From a checkpoint of a small CTC audio transcriber.
Training: soap at rate 0.0017, batches of 64.
Rows from expert 10 of block 3, named by matrix and row number. Rows with one number belong to one neuron. Each number is 200 + 40 x the weight over its row's rms, rounded and kept within 0 to 999. All counts start at 0. After the name is the row's rms in percent of the matrix's.
# gate: expert gate (model.blocks.3.mlp.gate, 64x192x192), inputs 0-95
# up: expert up (model.blocks.3.mlp.up, 64x192x192), inputs 0-95
# down: expert down (model.blocks.3.mlp.down, 64x192x192, transposed), outputs 0-95
gate.1,103,170,212,222,125,161,226,202,276,236,213,240,216,193,177,207,142,184,242,157,153,197,204,231,215,183,157,201,169,122,207,239,180,197,157,229,184,194,169,196,214,249,218,172,280,172,295,191,163,206,172,272,235,205,256,230,143,191,197,134,234,240,231,233,227,188,189,197,193,175,212,217,200,325,191,233,209,261,235,201,175,178,221,212,240,176,210,196,152,155,103,208,242,201,169,181,121
up.1,103,181,205,232,208,149,154,174,181,163,229,226,273,196,164,197,163,178,244,196,143,261,303,177,215,229,138,207,147,160,194,209,183,173,177,239,235,193,279,165,137,181,184,232,277,207,143,192,216,144,275,163,178,180,145,193,242,168,187,241,193,233,259,165,249,238,229,255,233,166,163,211,122,196,155,195,165,226,178,182,154,228,251,189,144,167,278,215,193,146,177,219,114,259,182,218,225
down.1,100,235,226,169,234,268,297,240,208,214,249,255,166,190,184,214,209,187,218,158,134,205,192,220,243,165,263,204,102,197,167,268,262,172,203,202,333,145,159,261,203,129,227,162,257,230,235,147,189,220,250,147,179,229,206,169,166,151,194,215,105,244,172,217,159,145,191,179,171,251,209,205,205,184,190,189,187,146,174,202,247,189,244,190,219,209,200,186,170,194,268,160,144,197,177,153,179
gate.2,094,268,162,206,159,184,98,211,137,169,197,242,213,249,234,160,161,210,138,153,226,213,253,213,222,155,222,177,261,217,234,109,293,190,198,221,177,165,236,120,126,172,194,195,221,209,186,226,256,216,236,219,211,211,206,251,228,178,215,238,206,186,184,298,246,295,206,216,197,209,223,261,252,290,196,176,145,140,203,146,218,312,246,149,194,191,165,279,276,234,227,196,207,192,202,182,160
up.2,093,170,246,263,133,166,227,156,139,217,177,160,210,199,186,158,235,155,114,248,131,164,213,202,158,187,199,200,212,143,170,231,188,137,238,191,288,175,255,198,206,209,258,213,162,317,195,188,249,176,202,183,232,129,195,167,140,138,238,265,230,230,223,157,226,165,245,182,208,263,186,258,131,197,224,147,252,190,107,229,269,202,216,156,277,158,182,199,172,198,173,246,159,175,221,219,152
down.2,092,161,193,216,246,183,184,208,152,160,214,322,325,183,162,280,203,188,177,158,176,191,210,266,220,158,213,249,248,198,249,207,128,248,182,200,242,194,284,210,161,177,163,155,160,204,173,234,224,185,227,158,195,321,164,166,169,252,232,173,310,174,127,202,285,178,158,172,147,158,201,248,149,247,159,150,237,215,172,187,104,202,267,117,164,169,146,202,219,241,160,218,176,232,233,232,208
gate.3,098,147,257,260,197,215,177,201,213,214,138,146,263,153,201,246,170,253,245,176,190,176,201,187,159,265,232,202,270,145,205,163,184,118,194,194,173,192,215,151,251,211,169,212,170,200,249,238,157,180,217,276,260,120,181,158,164,238,280,170,215,133,165,97,198,243,216,163,145,184,187,225,197,159,203,206,209,260,261,194,209,215,117,228,229,150,175,221,184,189,137,206,217,212,189,195,104
up.3,096,202,280,232,248,239,166,220,253,203,189,160,252,212,178,220,160,219,286,157,216,176,197,221,156,281,212,190,272,163,243,161,239,94,204,178,164,213,153,184,270,195,218,182,210,225,253,227,171,208,111,245,216,112,220,188,138,206,235,181,233,97,176,93,165,203,219,181,137,217,183,241,196,226,168,176,180,231,260,169,157,201,117,218,220,128,182,207,179,142,160,200,242,218,188,215,157
down.3,097,245,260,220,189,151,223,221,108,145,165,185,243,216,183,167,187,181,177,250,232,225,195,123,251,239,233,208,150,263,126,219,180,165,247,201,217,133,131,274,241,230,257,205,212,189,284,206,217,239,175,171,173,170,285,134,250,202,172,138,176,235,183,151,200,257,177,272,184,233,156,129,188,187,260,186,157,154,226,199,189,285,241,248,213,188,231,249,269,226,232,220,167,249,159,156,278
gate.4,100,257,119,193,225,256,141,196,205,212,167,291,173,196,194,213,206,227,160,255,199,214,181,191,196,202,176,202,201,180,295,138,158,217,208,219,154,180,204,158,237,172,269,158,154,212,192,123,225,202,196,214,223,219,253,211,221,233,267,178,191,189,164,189,160,225,99,174,168,168,253,192,205,158,171,200,216,240,287,198,247,237,156,201,207,269,157,131,160,207,181,180,172,262,166,151,164
up.4,104,245,166,171,231,264,179,190,268,139,213,302,230,186,185,232,191,179,169,192,156,224,226,258,207,145,199,217,152,147,272,155,178,263,184,174,114,240,179,188,232,199,260,153,193,198,194,194,185,166,198,170,196,154,214,181,216,249,172,177,212,191,206,204,135,218,102,192,160,106,224,152,266,202,219,205,185,231,205,162,282,251,190,265,154,265,171,149,158,201,181,191,188,218,196,176,181
down.4,096,200,198,241,187,185,125,143,211,268,193,188,162,229,187,245,191,255,143,153,178,55,200,206,227,262,175,147,236,186,218,159,231,206,189,151,87,180,192,226,218,204,166,246,262,218,203,237,230,235,155,239,159,174,261,192,278,218,167,181,96,232,200,115,264,231,144,170,233,188,225,191,334,157,194,162,216,234,168,196,228,232,160,173,206,192,187,179,197,136,144,273,223,194,133,169,240
gate.5,103,217,229,168,251,121,176,230,202,248,207,244,226,198,196,225,180,156,233,132,152,199,218,205,183,194,187,178,247,130,222,227,285,185,217,231,273,204,255,254,239,180,218,182,223,180,221,209,261,243,207,192,228,161,255,235,192,190,237,237,208,262,275,161,196,219,228,170,179,168,178,225,227,210,200,176,120,215,288,232,182,156,177,158,184,241,221,171,179,207,184,191,147,156,213,182,194
up.5,098,182,330,237,256,239,176,219,213,196,165,185,162,195,227,189,268,154,198,145,195,196,246,228,208,129,244,232,312,161,201,161,261,226,201,266,205,207,273,169,204,151,217,201,175,196,213,214,208,228,212,155,222,247,175,214,221,222,214,223,188,255,225,159,196,155,171,152,212,165,272,142,154,211,237,174,198,258,234,194,236,166,122,181,227,250,230,197,298,198,146,136,162,149,223,194,182
down.5,098,302,268,225,212,237,181,213,160,173,170,162,189,215,201,199,170,182,203,152,215,272,164,219,189,274,171,224,151,249,163,181,142,162,214,150,143,239,233,164,228,208,261,83,156,221,202,201,238,234,165,193,274,188,175,227,282,166,173,250,118,210,211,172,207,217,236,223,151,235,259,149,304,177,211,244,152,217,224,188,213,161,138,224,141,240,200,160,162,213,173,168,219,199,155,222,189
gate.6,093,238,224,129,148,224,143,200,143,149,153,180,212,234,211,193,82,275,243,215,239,227,256,172,199,191,206,202,225,185,234,245,167,181,184,161,165,183,191,185,196,196,270,214,214,162,170,212,193,205,211,159,206,188,236,195,182,255,210,147,175,205,230,172,199,191,146,212,262,236,161,245,212,152,234,230,197,251,151,190,155,154,166,220,234,187,133,234,142,209,277,177,190,154,273,214,191
up.6,099,169,187,221,208,195,258,133,242,262,248,212,157,127,221,200,263,161,201,135,196,202,188,199,223,216,154,191,160,247,152,116,251,201,231,242,195,211,239,242,255,222,124,156,196,262,176,172,205,228,164,188,230,217,177,208,158,157,198,201,180,183,236,199,192,205,238,186,124,208,215,117,211,306,189,153,217,173,262,200,274,214,222,180,232,237,291,204,228,202,168,203,228,215,170,144,205
down.6,105,208,223,128,233,182,153,223,174,134,194,218,121,219,206,220,213,169,161,241,191,167,234,155,195,140,108,175,216,201,209,206,261,180,159,250,148,231,296,200,266,147,231,208,119,201,167,167,247,185,189,235,211,185,129,214,238,259,203,216,189,125,182,202,167,235,237,193,177,190,241,192,187,254,143,147,258,160,178,104,202,124,158,190,188,178,295,162,171,213,218,201,170,156,220,202,234
gate.7,101,224,194,131,181,340,165,152,227,230,195,193,186,182,137,153,202,260,65,191,193,257,199,185,213,217,156,217,180,225,113,196,227,173,182,239,250,222,109,237,193,186,200,207,203,175,186,208,208,224,169,206,255,166,149,226,157,125,145,195,228,182,172,205,169,250,270,284,259,202,153,204,229,156,248,227,147,177,196,254,207,233,307,217,217,151,223,250,210,234,209,204,279,172,206,183,222
up.7,094,187,207,128,170,293,139,190,175,260,194,194,221,171,165,174,233,259,80,182,192,218,228,168,252,220,170,222,158,234,155,205,186,176,137,224,272,249,152,185,202,163,229,169,216,202,197,218,170,217,189,198,238,216,203,243,159,92,119,184,235,217,168,210,159,241,264,258,247,219,164,141,212,169,198,226,160,174,122,280,190,232,258,191,267,162,157,263,145,212,199,226,249,184,235,235,262
down.7,110,204,210,164,247,184,199,194,214,207,218,255,184,253,207,239,213,147,212,200,165,220,341,248,180,102,161,171,207,209,208,211,167,174,268,226,165,216,207,212,207,164,274,275,218,195,243,220,181,222,181,192,217,234,131,153,262,220,154,183,244,189,212,256,153,245,203,149,217,207,238,170,234,195,114,175,209,262,167,215,224,189,178,239,272,198,178,212,184,225,165,160,143,269,221,216,137
gate.8,087,197,183,188,137,296,235,174,164,164,249,135,304,215,163,218,187,170,149,178,118,248,201,185,213,273,249,202,195,226,213,209,234,299,204,218,143,182,218,240,173,224,223,128,236,161,153,193,185,255,194,174,200,223,229,205,192,257,132,187,259,210,204,268,158,166,289,233,206,224,212,153,193,128,220,259,129,221,235,184,170,200,158,156,217,220,162,246,180,213,211,183,235,151,217,229,88
up.8,091,191,169,193,240,197,220,173,151,181,226,172,201,136,235,218,205,221,180,195,202,216,284,178,207,196,138,198,192,173,219,162,168,231,154,205,266,192,221,206,81,234,254,175,148,157,204,235,172,184,179,227,286,249,282,269,251,134,265,233,158,239,262,229,160,189,219,215,175,219,197,236,187,200,206,231,259,147,210,179,225,223,230,173,168,175,168,231,156,161,204,232,271,115,204,207,222
down.8,091,217,170,187,273,174,232,205,195,159,184,203,181,176,189,130,227,143,211,182,86,234,202,102,227,201,192,155,74,219,180,193,237,187,256,116,238,232,243,190,225,211,249,174,167,233,159,223,183,304,226,228,161,216,166,235,202,162,206,115,164,233,144,219,142,157,157,233,249,206,215,204,209,227,243,272,163,168,206,157,163,230,215,109,206,231,174,262,192,230,180,113,195,138,200,233,215
gate.9,104,272,226,232,238,209,243,190,273,155,166,257,294,237,219,169,260,262,216,244,233,206,162,184,278,227,158,205,148,154,133,218,224,224,155,199,206,178,148,198,166,228,194,184,243,232,215,151,217,194,159,182,167,167,208,194,182,286,168,225,224,167,240,140,165,197,191,212,206,228,177,263,255,191,155,242,204,142,166,157,194,124,155,234,204,161,179,273,228,95,192,230,264,209,182,219,191
up.9,113,146,147,152,160,233,173,258,133,198,94,213,225,235,188,215,193,240,250,172,174,187,221,160,207,225,205,243,145,163,193,215,213,267,214,231,180,152,276,263,148,252,213,237,170,170,224,99,196,232,163,226,204,201,222,192,209,238,205,166,222,286,155,153,223,197,184,234,188,213,180,217,235,185,256,167,227,215,244,235,186,232,182,229,187,224,173,186,223,166,221,193,165,156,205,235,238
down.9,112,220,177,229,249,205,177,198,200,201,214,209,247,178,227,131,249,258,223,248,262,163,154,155,181,150,191,228,210,213,227,204,194,211,208,223,171,199,97,128,166,154,212,207,143,221,216,209,113,219,230,240,144,174,235,165,224,193,222,176,259,269,231,230,267,242,184,174,183,233,220,259,194,99,272,169,190,244,171,244,170,189,206,226,91,202,290,212,177,179,171,177,196,154,197,207,158
gate.10,103,165,188,129,185,133,155,243,184,183,189,191,170,256,261,156,200,221,230,238,184,247,201,181,178,197,185,185,106,179,199,231,221,163,143,210,275,236,247,143,225,201,181,188,169,266,215,263,204,205,204,130,236,212,152,218,173,170,251,205,145,154,254,158,225,238,228,291,200,266,206,139,140,196,226,167,210,285,186,166,190,189,238,126,234,181,197,144,199,176,165,193,165,290,132,180,193
up.10,103,140,150,134,185,224,219,251,186,195,255,229,191,193,296,136,238,184,187,216,217,192,155,147,144,180,190,153,160,210,184,221,162,168,174,224,257,270,225,157,254,157,170,190,195,275,234,296,191,239,246,148,172,189,215,166,153,200,213,150,158,183,162,165,237,239,240,268,224,243,232,190,193,234,217,205,138,238,218,157,194,194,170,183,200,155,260,171,206,143,232,186,146,231,85,171,211
down.10,102,267,231,197,202,120,162,168,172,113,256,264,151,191,131,277,194,195,207,164,241,158,168,177,176,222,237,130,227,150,226,209,228,252,208,106,193,223,219,199,195,216,147,161,169,210,136,246,219,186,198,258,172,155,285,213,233,181,193,249,162,174,233,181,170,205,314,254,169,162,245,183,222,224,258,136,132,250,223,209,244,261,128,131,269,248,262,167,218,140,164,176,235,222,193,224,206
gate.11,100,145,188,186,205,216,177,199,200,233,220,200,220,154,127,158,247,252,238,246,204,187,90,243,216,156,112,195,187,232,203,196,190,196,245,165,223,178,198,148,227,146,195,154,192,200,161,149,198,220,132,163,196,167,232,185,232,239,231,255,197,173,199,209,180,105,190,267,269,169,253,216,192,172,174,221,213,182,158,199,168,210,250,217,206,148,251,127,180,267,190,133,216,208,259,225,246
up.11,099,138,215,149,276,195,232,160,219,232,204,193,251,148,145,96,218,189,190,243,181,200,173,224,159,137,140,196,200,202,249,227,216,207,268,146,255,186,185,161,224,165,199,181,203,170,136,155,174,230,149,191,218,223,257,145,253,242,207,213,207,151,181,156,202,128,205,251,227,185,222,190,245,193,214,238,213,205,206,168,192,190,259,231,177,167,277,106,173,288,217,153,270,210,256,261,269
down.11,096,178,171,129,203,234,181,224,206,211,224,249,258,182,248,141,187,177,175,222,227,186,157,206,167,261,188,246,251,218,162,249,153,156,185,257,228,204,211,120,214,152,119,170,234,230,222,173,231,188,217,217,178,132,210,246,132,171,216,170,179,176,215,229,190,251,171,249,164,197,175,191,247,142,268,232,198,217,245,285,250,177,139,210,169,170,241,206,212,130,259,124,170,194,160,158,125
gate.12,116,182,137,186,192,252,282,249,174,185,225,179,257,190,159,162,242,197,138,159,250,188,185,302,192,142,234,174,207,203,218,185,204,177,165,277,167,131,161,154,134,253,114,271,170,267,244,163,157,147,197,152,176,237,197,270,257,194,162,169,211,251,193,194,199,198,213,146,151,192,150,172,270,159,184,227,237,245,206,179,222,261,184,228,220,159,219,199,168,145,281,173,251,207,151,161,237
up.12,110,177,205,172,229,267,321,209,153,215,214,193,226,176,140,148,209,176,156,194,246,213,219,266,215,134,215,211,215,192,234,212,194,210,235,288,248,144,186,180,144,166,141,286,157,239,209,183,211,208,180,166,170,187,162,273,277,156,129,163,188,236,193,183,197,164,174,153,140,179,156,179,229,182,230,242,181,281,207,225,178,248,169,225,221,179,197,162,186,174,273,231,218,192,169,164,230
down.12,103,207,215,222,193,199,184,185,136,150,251,169,210,183,189,218,215,237,177,148,124,265,218,217,189,233,227,160,173,190,261,193,270,214,233,214,192,181,259,197,267,288,171,205,184,140,152,221,187,150,215,261,207,192,162,212,179,102,221,85,209,207,175,189,210,242,161,220,215,157,211,221,233,214,181,149,180,184,219,211,160,213,280,143,178,243,230,202,211,214,200,198,185,160,154,176,188
gate.13,091,192,173,245,138,182,202,214,290,217,184,241,220,173,147,191,173,193,180,227,162,145,239,138,219,245,164,168,174,249,223,179,276,141,209,164,214,228,192,220,191,203,186,179,193,124,230,201,187,195,226,239,119,182,244,197,208,202,208,207,225,245,283,194,188,153,130,179,156,157,202,286,98,200,239,139,211,196,188,134,207,148,223,173,200,180,173,181,238,146,242,315,239,170,239,157,219
up.13,091,210,150,191,201,225,210,267,218,174,123,234,221,115,159,211,198,173,238,259,190,159,180,115,276,254,166,171,159,251,199,205,221,207,175,161,152,197,214,248,197,155,223,219,171,206,223,262,186,227,233,182,150,213,165,235,247,137,138,243,202,159,265,221,210,194,180,157,111,161,200,206,131,175,299,175,265,207,178,172,229,126,231,208,275,214,142,191,211,186,284,244,174,216,260,204,200
down.13,091,210,172,114,178,185,166,245,221,213,283,167,286,237,180,165,151,204,189,228,220,249,95,202,153,227,171,176,184,179,273,264,203,162,258,211,246,306,168,214,202,190,182,112,248,204,249,163,208,216,212,168,114,232,181,189,183,204,204,214,203,194,191,179,130,156,155,227,229,238,249,151,177,215,213,192,169,165,224,146,217,216,161,209,123,154,105,255,198,228,194,260,170,192,259,193,193
gate.14,090,227,197,190,222,148,270,156,245,208,277,220,128,211,210,191,179,153,194,180,213,184,172,207,166,243,216,269,178,201,163,250,229,230,230,107,162,206,228,217,235,143,179,170,226,199,230,172,265,177,196,181,179,241,170,144,114,242,193,197,150,137,147,257,211,162,270,191,137,216,291,298,195,246,163,163,166,206,193,116,153,153,192,246,175,192,135,219,286,198,233,242,158,248,223,177,163
up.14,093,218,236,208,240,221,127,258,210,178,173,180,305,206,270,179,190,231,137,185,198,187,213,191,284,78,234,211,231,181,223,182,218,215,174,285,223,264,156,193,145,274,190,234,156,199,193,219,149,313,196,157,126,190,187,201,262,192,188,210,238,242,217,244,189,154,242,256,214,190,198,178,270,153,175,224,209,204,234,258,240,259,249,94,221,222,242,166,126,163,81,158,165,163,177,172,268
down.14,088,299,239,199,220,214,264,146,198,161,183,193,199,243,251,264,245,85,162,169,223,271,225,157,171,275,258,163,164,210,170,218,212,199,249,189,262,167,241,196,241,227,203,213,244,196,247,153,183,216,132,238,287,228,210,258,208,245,219,214,164,193,237,211,202,202,271,139,212,236,180,271,176,150,247,235,225,191,225,122,152,157,160,174,180,222,195,186,232,168,216,218,140,229,160,213,150
gate.15,099,221,151,207,152,222,253,186,282,193,203,184,258,180,125,210,158,285,155,253,223,205,169,203,241,217,235,193,170,244,151,217,219,218,226,133,251,184,176,188,192,222,198,210,228,268,158,128,189,268,229,269,164,168,221,216,158,203,172,210,237,223,212,179,188,209,214,240,172,199,231,200,172,190,210,186,161,252,212,197,213,197,194,111,187,191,185,249,193,175,232,168,190,199,234,125,146
up.15,090,175,230,219,267,219,154,220,111,216,234,194,173,207,237,197,254,132,231,153,185,183,224,156,150,185,223,232,221,132,242,162,155,204,156,230,149,183,210,235,214,169,197,242,146,111,282,238,210,113,181,154,258,255,187,180,240,173,257,171,164,156,145,166,231,200,209,198,222,189,176,197,217,249,193,226,185,177,215,215,181,201,204,322,197,229,256,164,202,193,198,252,246,212,155,279,249
down.15,093,251,244,142,212,245,210,165,169,184,202,92,189,193,247,302,254,202,206,133,162,201,216,226,232,166,204,216,118,199,175,214,198,219,173,216,145,136,234,188,227,211,130,246,173,230,196,175,200,185,151,154,238,191,173,208,149,140,169,164,205,132,204,222,209,116,178,272,139,158,221,183,176,210,229,224,194,191,236,220,218,213,144,246,238,214,281,196,178,194,245,172,195,312,196,130,194
gate.16,103,209,193,162,175,201,254,127,150,258,201,127,224,230,215,255,188,149,198,236,239,149,105,148,198,129,211,245,196,259,233,210,246,185,152,156,296,206,231,237,245,219,226,218,224,161,177,190,199,191,174,201,189,236,146,267,266,200,179,145,162,293,172,199,174,208,169,197,162,214,187,184,300,266,230,162,204,238,228,210,173,234,203,256,224,208,140,144,175,263,164,232,220,246,153,191,241
up.16,107,271,208,190,191,265,260,127,178,213,191,212,178,188,195,173,250,207,184,256,160,191,161,166,169,167,179,246,140,237,158,166,185,186,157,235,152,169,183,149,243,208,172,184,126,108,231,272,201,139,223,213,193,228,240,274,186,236,188,167,227,192,137,198,186,196,129,213,231,129,173,135,246,225,189,198,203,256,141,305,209,195,225,157,170,175,195,198,187,268,224,223,167,220,222,227,183
down.16,102,160,251,168,176,245,196,141,175,244,217,226,128,223,154,145,201,207,194,212,207,251,95,200,216,209,188,282,208,141,304,274,162,182,167,189,262,249,168,220,237,227,246,241,197,154,203,163,183,228,193,287,206,168,112,250,186,173,184,198,246,221,174,170,205,203,199,222,171,258,159,155,236,195,190,230,98,168,162,202,190,295,225,233,195,229,205,191,188,255,212,187,279,223,231,194,207
gate.17,099,142,217,227,273,212,159,226,193,136,170,155,126,212,92,240,204,165,242,247,166,173,225,244,190,205,297,252,164,280,164,229,182,251,182,256,146,266,246,167,211,130,218,188,205,170,231,169,203,188,190,188,174,171,209,238,173,179,170,107,230,140,233,214,176,246,264,298,202,232,196,249,203,141,179,239,229,215,203,167,221,112,170,150,229,159,189,166,214,206,168,136,211,244,189,301,161
up.17,098,201,172,183,116,185,219,179,183,214,257,266,285,216,224,170,186,231,181,130,275,267,173,193,270,247,133,162,266,172,202,200,241,121,225,229,257,187,209,240,225,210,163,211,213,226,150,241,219,231,217,234,221,187,218,213,196,251,153,305,179,248,173,233,155,188,131,147,171,170,182,215,223,235,174,155,203,174,208,222,125,211,238,289,220,144,195,226,231,141,168,268,196,175,160,74,183
down.17,100,156,197,175,269,206,99,205,131,182,241,177,180,237,206,215,206,207,192,195,199,291,175,166,261,177,122,184,185,165,176,167,147,248,171,158,125,125,175,224,215,195,211,186,211,133,167,266,205,285,182,235,236,162,172,163,177,165,224,152,181,212,233,190,173,132,215,166,213,185,228,191,195,239,162,266,176,171,201,209,159,254,199,251,170,236,189,279,129,136,180,238,158,194,173,239,173
gate.18,099,195,229,182,225,207,188,149,207,201,237,222,236,301,213,258,248,130,171,169,231,203,249,200,196,230,180,215,246,206,187,212,245,165,173,266,86,225,237,195,208,165,184,180,208,223,180,168,229,179,163,175,211,226,229,214,195,178,200,174,187,234,212,197,281,116,158,212,182,286,193,111,270,214,185,182,266,231,147,176,183,221,267,181,248,197,158,229,164,206,156,165,205,254,156,204,162
up.18,103,186,163,212,169,211,200,236,216,208,169,172,189,178,159,150,143,222,204,234,173,219,169,168,214,147,237,232,168,199,179,214,134,239,217,123,236,146,158,219,206,289,221,219,157,176,183,211,177,247,226,214,178,189,176,192,147,228,175,207,202,170,142,207,147,240,217,206,202,121,249,262,151,182,159,213,197,233,227,230,259,181,153,248,157,195,229,171,200,168,248,196,207,149,282,223,235
down.18,104,125,215,175,181,176,211,156,192,211,183,201,202,145,214,95,255,214,170,273,233,237,175,210,192,174,191,189,253,218,252,255,219,218,171,239,220,160,134,215,144,153,177,188,199,245,218,304,111,264,211,200,242,201,236,256,169,245,136,197,131,206,221,134,167,200,229,199,189,204,245,188,178,219,197,156,135,258,231,227,198,171,80,125,231,157,224,166,181,226,201,217,147,250,212,212,141
gate.19,110,202,160,205,178,218,221,129,171,153,250,138,243,230,216,260,216,246,207,197,220,208,182,219,250,225,213,225,193,159,145,184,191,171,269,239,192,221,211,208,190,220,229,279,172,219,210,204,186,208,165,140,213,201,227,165,143,235,182,227,168,193,283,222,195,148,192,247,219,211,118,188,167,252,249,227,252,189,114,234,216,165,122,239,273,211,218,306,156,170,202,219,234,155,155,187,281
up.19,118,179,205,251,159,282,297,189,185,135,205,180,294,179,199,231,113,175,212,224,189,191,170,256,231,199,243,264,164,163,133,285,251,151,287,189,195,276,192,218,217,201,227,208,262,237,207,204,201,93,219,214,196,187,243,143,154,176,256,248,170,224,268,223,182,197,231,172,205,177,186,242,149,221,205,275,202,219,232,207,199,194,224,204,195,202,125,292,173,212,247,268,237,219,166,202,222
down.19,112,217,223,178,187,262,140,253,200,214,261,155,163,125,195,216,189,164,211,201,238,259,125,224,177,237,220,227,248,183,200,178,212,211,205,181,145,221,229,112,194,197,182,163,146,123,250,247,180,206,259,139,203,155,148,199,274,166,197,293,141,207,248,253,226,203,224,271,215,171,227,137,237,153,249,211,230,196,213,243,238,234,252,175,198,194,168,236,127,224,165,169,250,147,221,206,258
gate.20,101,160,201,120,156,159,254,176,221,234,171,133,270,266,148,153,175,230,155,233,211,168,182,214,170,161,169,233,187,171,317,241,168,228,239,198,230,198,121,249,201,233,280,244,131,104,168,221,156,162,206,175,173,179,230,141,176,236,205,181,219,184,151,133,254,218,183,142,214,148,185,203,239,280,209,146,205,168,154,257,225,207,211,172,228,133,187,205,284,205,156,193,219,283,153,208,207
up.20,102,157,215,129,177,149,222,205,201,166,210,217,264,285,131,144,149,227,185,284,189,158,169,166,174,166,161,263,179,210,301,182,224,254,203,214,193,195,157,192,240,246,196,219,173,146,235,213,142,149,245,211,186,186,224,186,227,252,205,211,192,138,160,165,244,231,136,148,238,149,181,211,245,263,162,139,202,161,169,225,230,176,217,152,222,171,170,212,277,264,189,163,228,264,126,193,158
down.20,103,201,229,274,222,183,256,219,202,191,255,246,243,180,199,193,255,172,157,198,248,222,221,166,171,186,241,202,230,200,199,247,273,259,136,159,295,186,128,272,165,224,223,226,183,222,175,159,172,191,213,219,248,199,168,200,143,230,187,97,227,234,151,157,155,250,187,198,252,265,191,277,179,172,180,215,247,287,278,210,154,165,229,273,154,161,194,155,258,199,208,164,217,192,178,191,142
gate.21,113,183,227,166,217,179,259,227,177,227,115,179,249,278,162,229,182,208,242,145,191,213,235,228,164,163,149,163,207,110,208,230,203,198,177,206,210,189,231,224,188,198,212,212,258,140,172,116,250,95,182,210,126,187,208,177,303,225,178,212,205,199,151,196,194,247,163,223,179,210,156,236,201,183,269,236,229,185,208,174,202,231,192,166,224,235,165,252,206,167,207,238,224,242,130,221,240
up.21,110,199,182,251,214,182,149,150,261,208,272,188,185,127,200,187,230,167,149,250,171,140,194,101,262,216,230,239,189,290,187,208,135,177,181,238,199,227,211,178,260,210,210,170,119,203,209,277,151,239,211,191,246,196,137,187,135,188,220,197,209,168,216,233,208,176,282,168,240,185,221,159,220,262,176,169,171,183,201,230,194,192,207,256,145,166,186,124,194,231,197,162,210,186,280,220,186
down.21,104,178,131,219,234,231,133,248,137,227,214,248,219,127,169,131,198,187,240,173,225,213,238,154,228,122,232,243,252,112,221,161,181,266,126,227,228,157,253,160,136,155,209,228,151,256,130,183,215,236,168,171,204,179,242,167,201,212,200,222,140,157,224,202,198,210,185,207,234,237,210,138,247,233,178,163,221,243,180,178,208,180,316,187,218,214,188,136,181,211,157,199,244,216,201,245,229
gate.22,097,223,179,258,186,175,193,104,219,186,213,275,237,300,192,126,219,184,239,147,177,240,116,193,211,214,227,250,223,216,222,255,229,249,165,187,218,217,180,176,190,213,215,141,211,204,233,207,300,198,222,232,223,166,289,117,164,137,218,211,199,165,145,195,162,207,257,238,230,162,207,234,136,193,221,216,169,250,153,175,159,161,176,242,146,189,226,299,191,216,203,215,131,248,165,157,241
up.22,097,231,239,273,221,210,171,102,221,191,184,244,234,282,202,184,232,173,279,183,195,200,153,243,250,164,160,282,212,174,239,300,206,231,234,140,216,187,170,181,222,206,178,160,193,137,194,188,266,215,194,243,228,157,243,188,153,189,197,154,200,173,136,151,178,241,277,276,225,166,205,202,154,183,190,220,175,207,146,179,178,184,187,248,188,215,231,278,180,176,205,265,152,260,173,256,249
down.22,098,174,282,196,191,163,140,201,184,203,162,149,199,215,253,176,132,214,234,195,231,178,273,208,219,250,151,244,217,270,214,217,231,216,181,187,150,153,191,172,214,185,152,225,218,185,139,249,263,138,145,207,211,239,188,232,229,221,170,218,135,205,213,170,265,131,197,174,210,247,161,266,237,240,238,114,255,183,236,260,227,191,128,157,215,102,158,188,227,263,221,126,273,202,255,199,269
gate.23,100,167,170,287,226,183,176,176,218,213,198,227,217,153,170,184,308,196,179,224,175,235,214,222,231,217,216,252,206,240,241,180,202,209,211,177,191,177,130,223,147,177,236,205,231,188,221,228,227,184,134,234,199,217,183,162,264,195,238,108,223,177,151,178,225,152,243,260,177,258,184,176,206,169,256,234,170,221,192,203,164,148,229,171,159,146,180,184,234,132,258,180,270,262,202,276,203
up.23,112,259,180,161,149,192,253,179,238,228,232,140,135,178,201,179,170,152,177,232,200,140,201,190,190,176,209,161,235,126,232,193,141,178,167,182,197,207,235,186,212,229,177,244,202,251,234,198,240,190,207,153,201,232,276,280,210,178,130,282,142,255,207,306,113,299,170,127,205,213,167,192,203,208,222,221,213,165,172,183,197,302,227,238,200,188,178,235,205,144,137,244,235,186,229,160,173
down.23,099,186,232,165,169,202,251,177,224,173,198,204,237,297,226,203,214,222,222,91,185,217,225,200,226,140,245,134,152,251,226,199,131,198,242,141,156,198,184,246,242,232,202,193,179,244,247,179,240,212,193,264,170,183,87,191,193,229,215,176,210,192,185,197,165,230,220,204,205,178,186,161,221,260,245,186,190,199,184,176,215,221,245,232,260,240,126,214,215,228,186,262,284,200,226,202,211
gate.24,090,207,258,225,160,253,188,253,190,156,176,170,169,190,169,170,191,209,184,212,264,184,219,145,237,155,329,259,215,237,272,226,140,239,245,172,199,141,206,208,176,189,146,228,256,144,184,147,218,226,283,198,192,208,172,164,213,183,195,188,138,237,149,204,200,201,160,194,175,131,247,259,195,206,226,172,239,204,163,277,209,187,210,254,199,260,189,171,194,208,250,136,221,222,274,230,251
up.24,091,190,287,250,192,252,181,232,121,172,193,206,153,150,192,168,163,248,167,165,220,143,233,134,211,160,254,213,277,245,270,222,168,253,258,219,181,192,147,162,168,191,179,184,257,172,240,178,226,247,230,179,217,184,120,165,187,245,189,230,177,233,239,201,244,214,168,190,191,156,247,261,235,163,223,198,219,178,201,253,221,163,189,257,213,237,217,197,145,198,242,166,168,240,302,218,244
down.24,093,121,216,156,237,113,188,157,250,205,151,193,201,197,124,229,214,208,201,251,207,213,210,199,201,235,206,202,155,125,149,224,216,213,201,240,241,219,148,188,211,227,132,243,249,217,166,118,193,191,201,150,157,210,255,270,188,205,215,236,185,209,155,255,175,222,179,224,191,243,246,198,162,203,248,157,171,203,221,225,173,274,247,238,236,187,290,243,296,192,247,236,169,210,198,124,227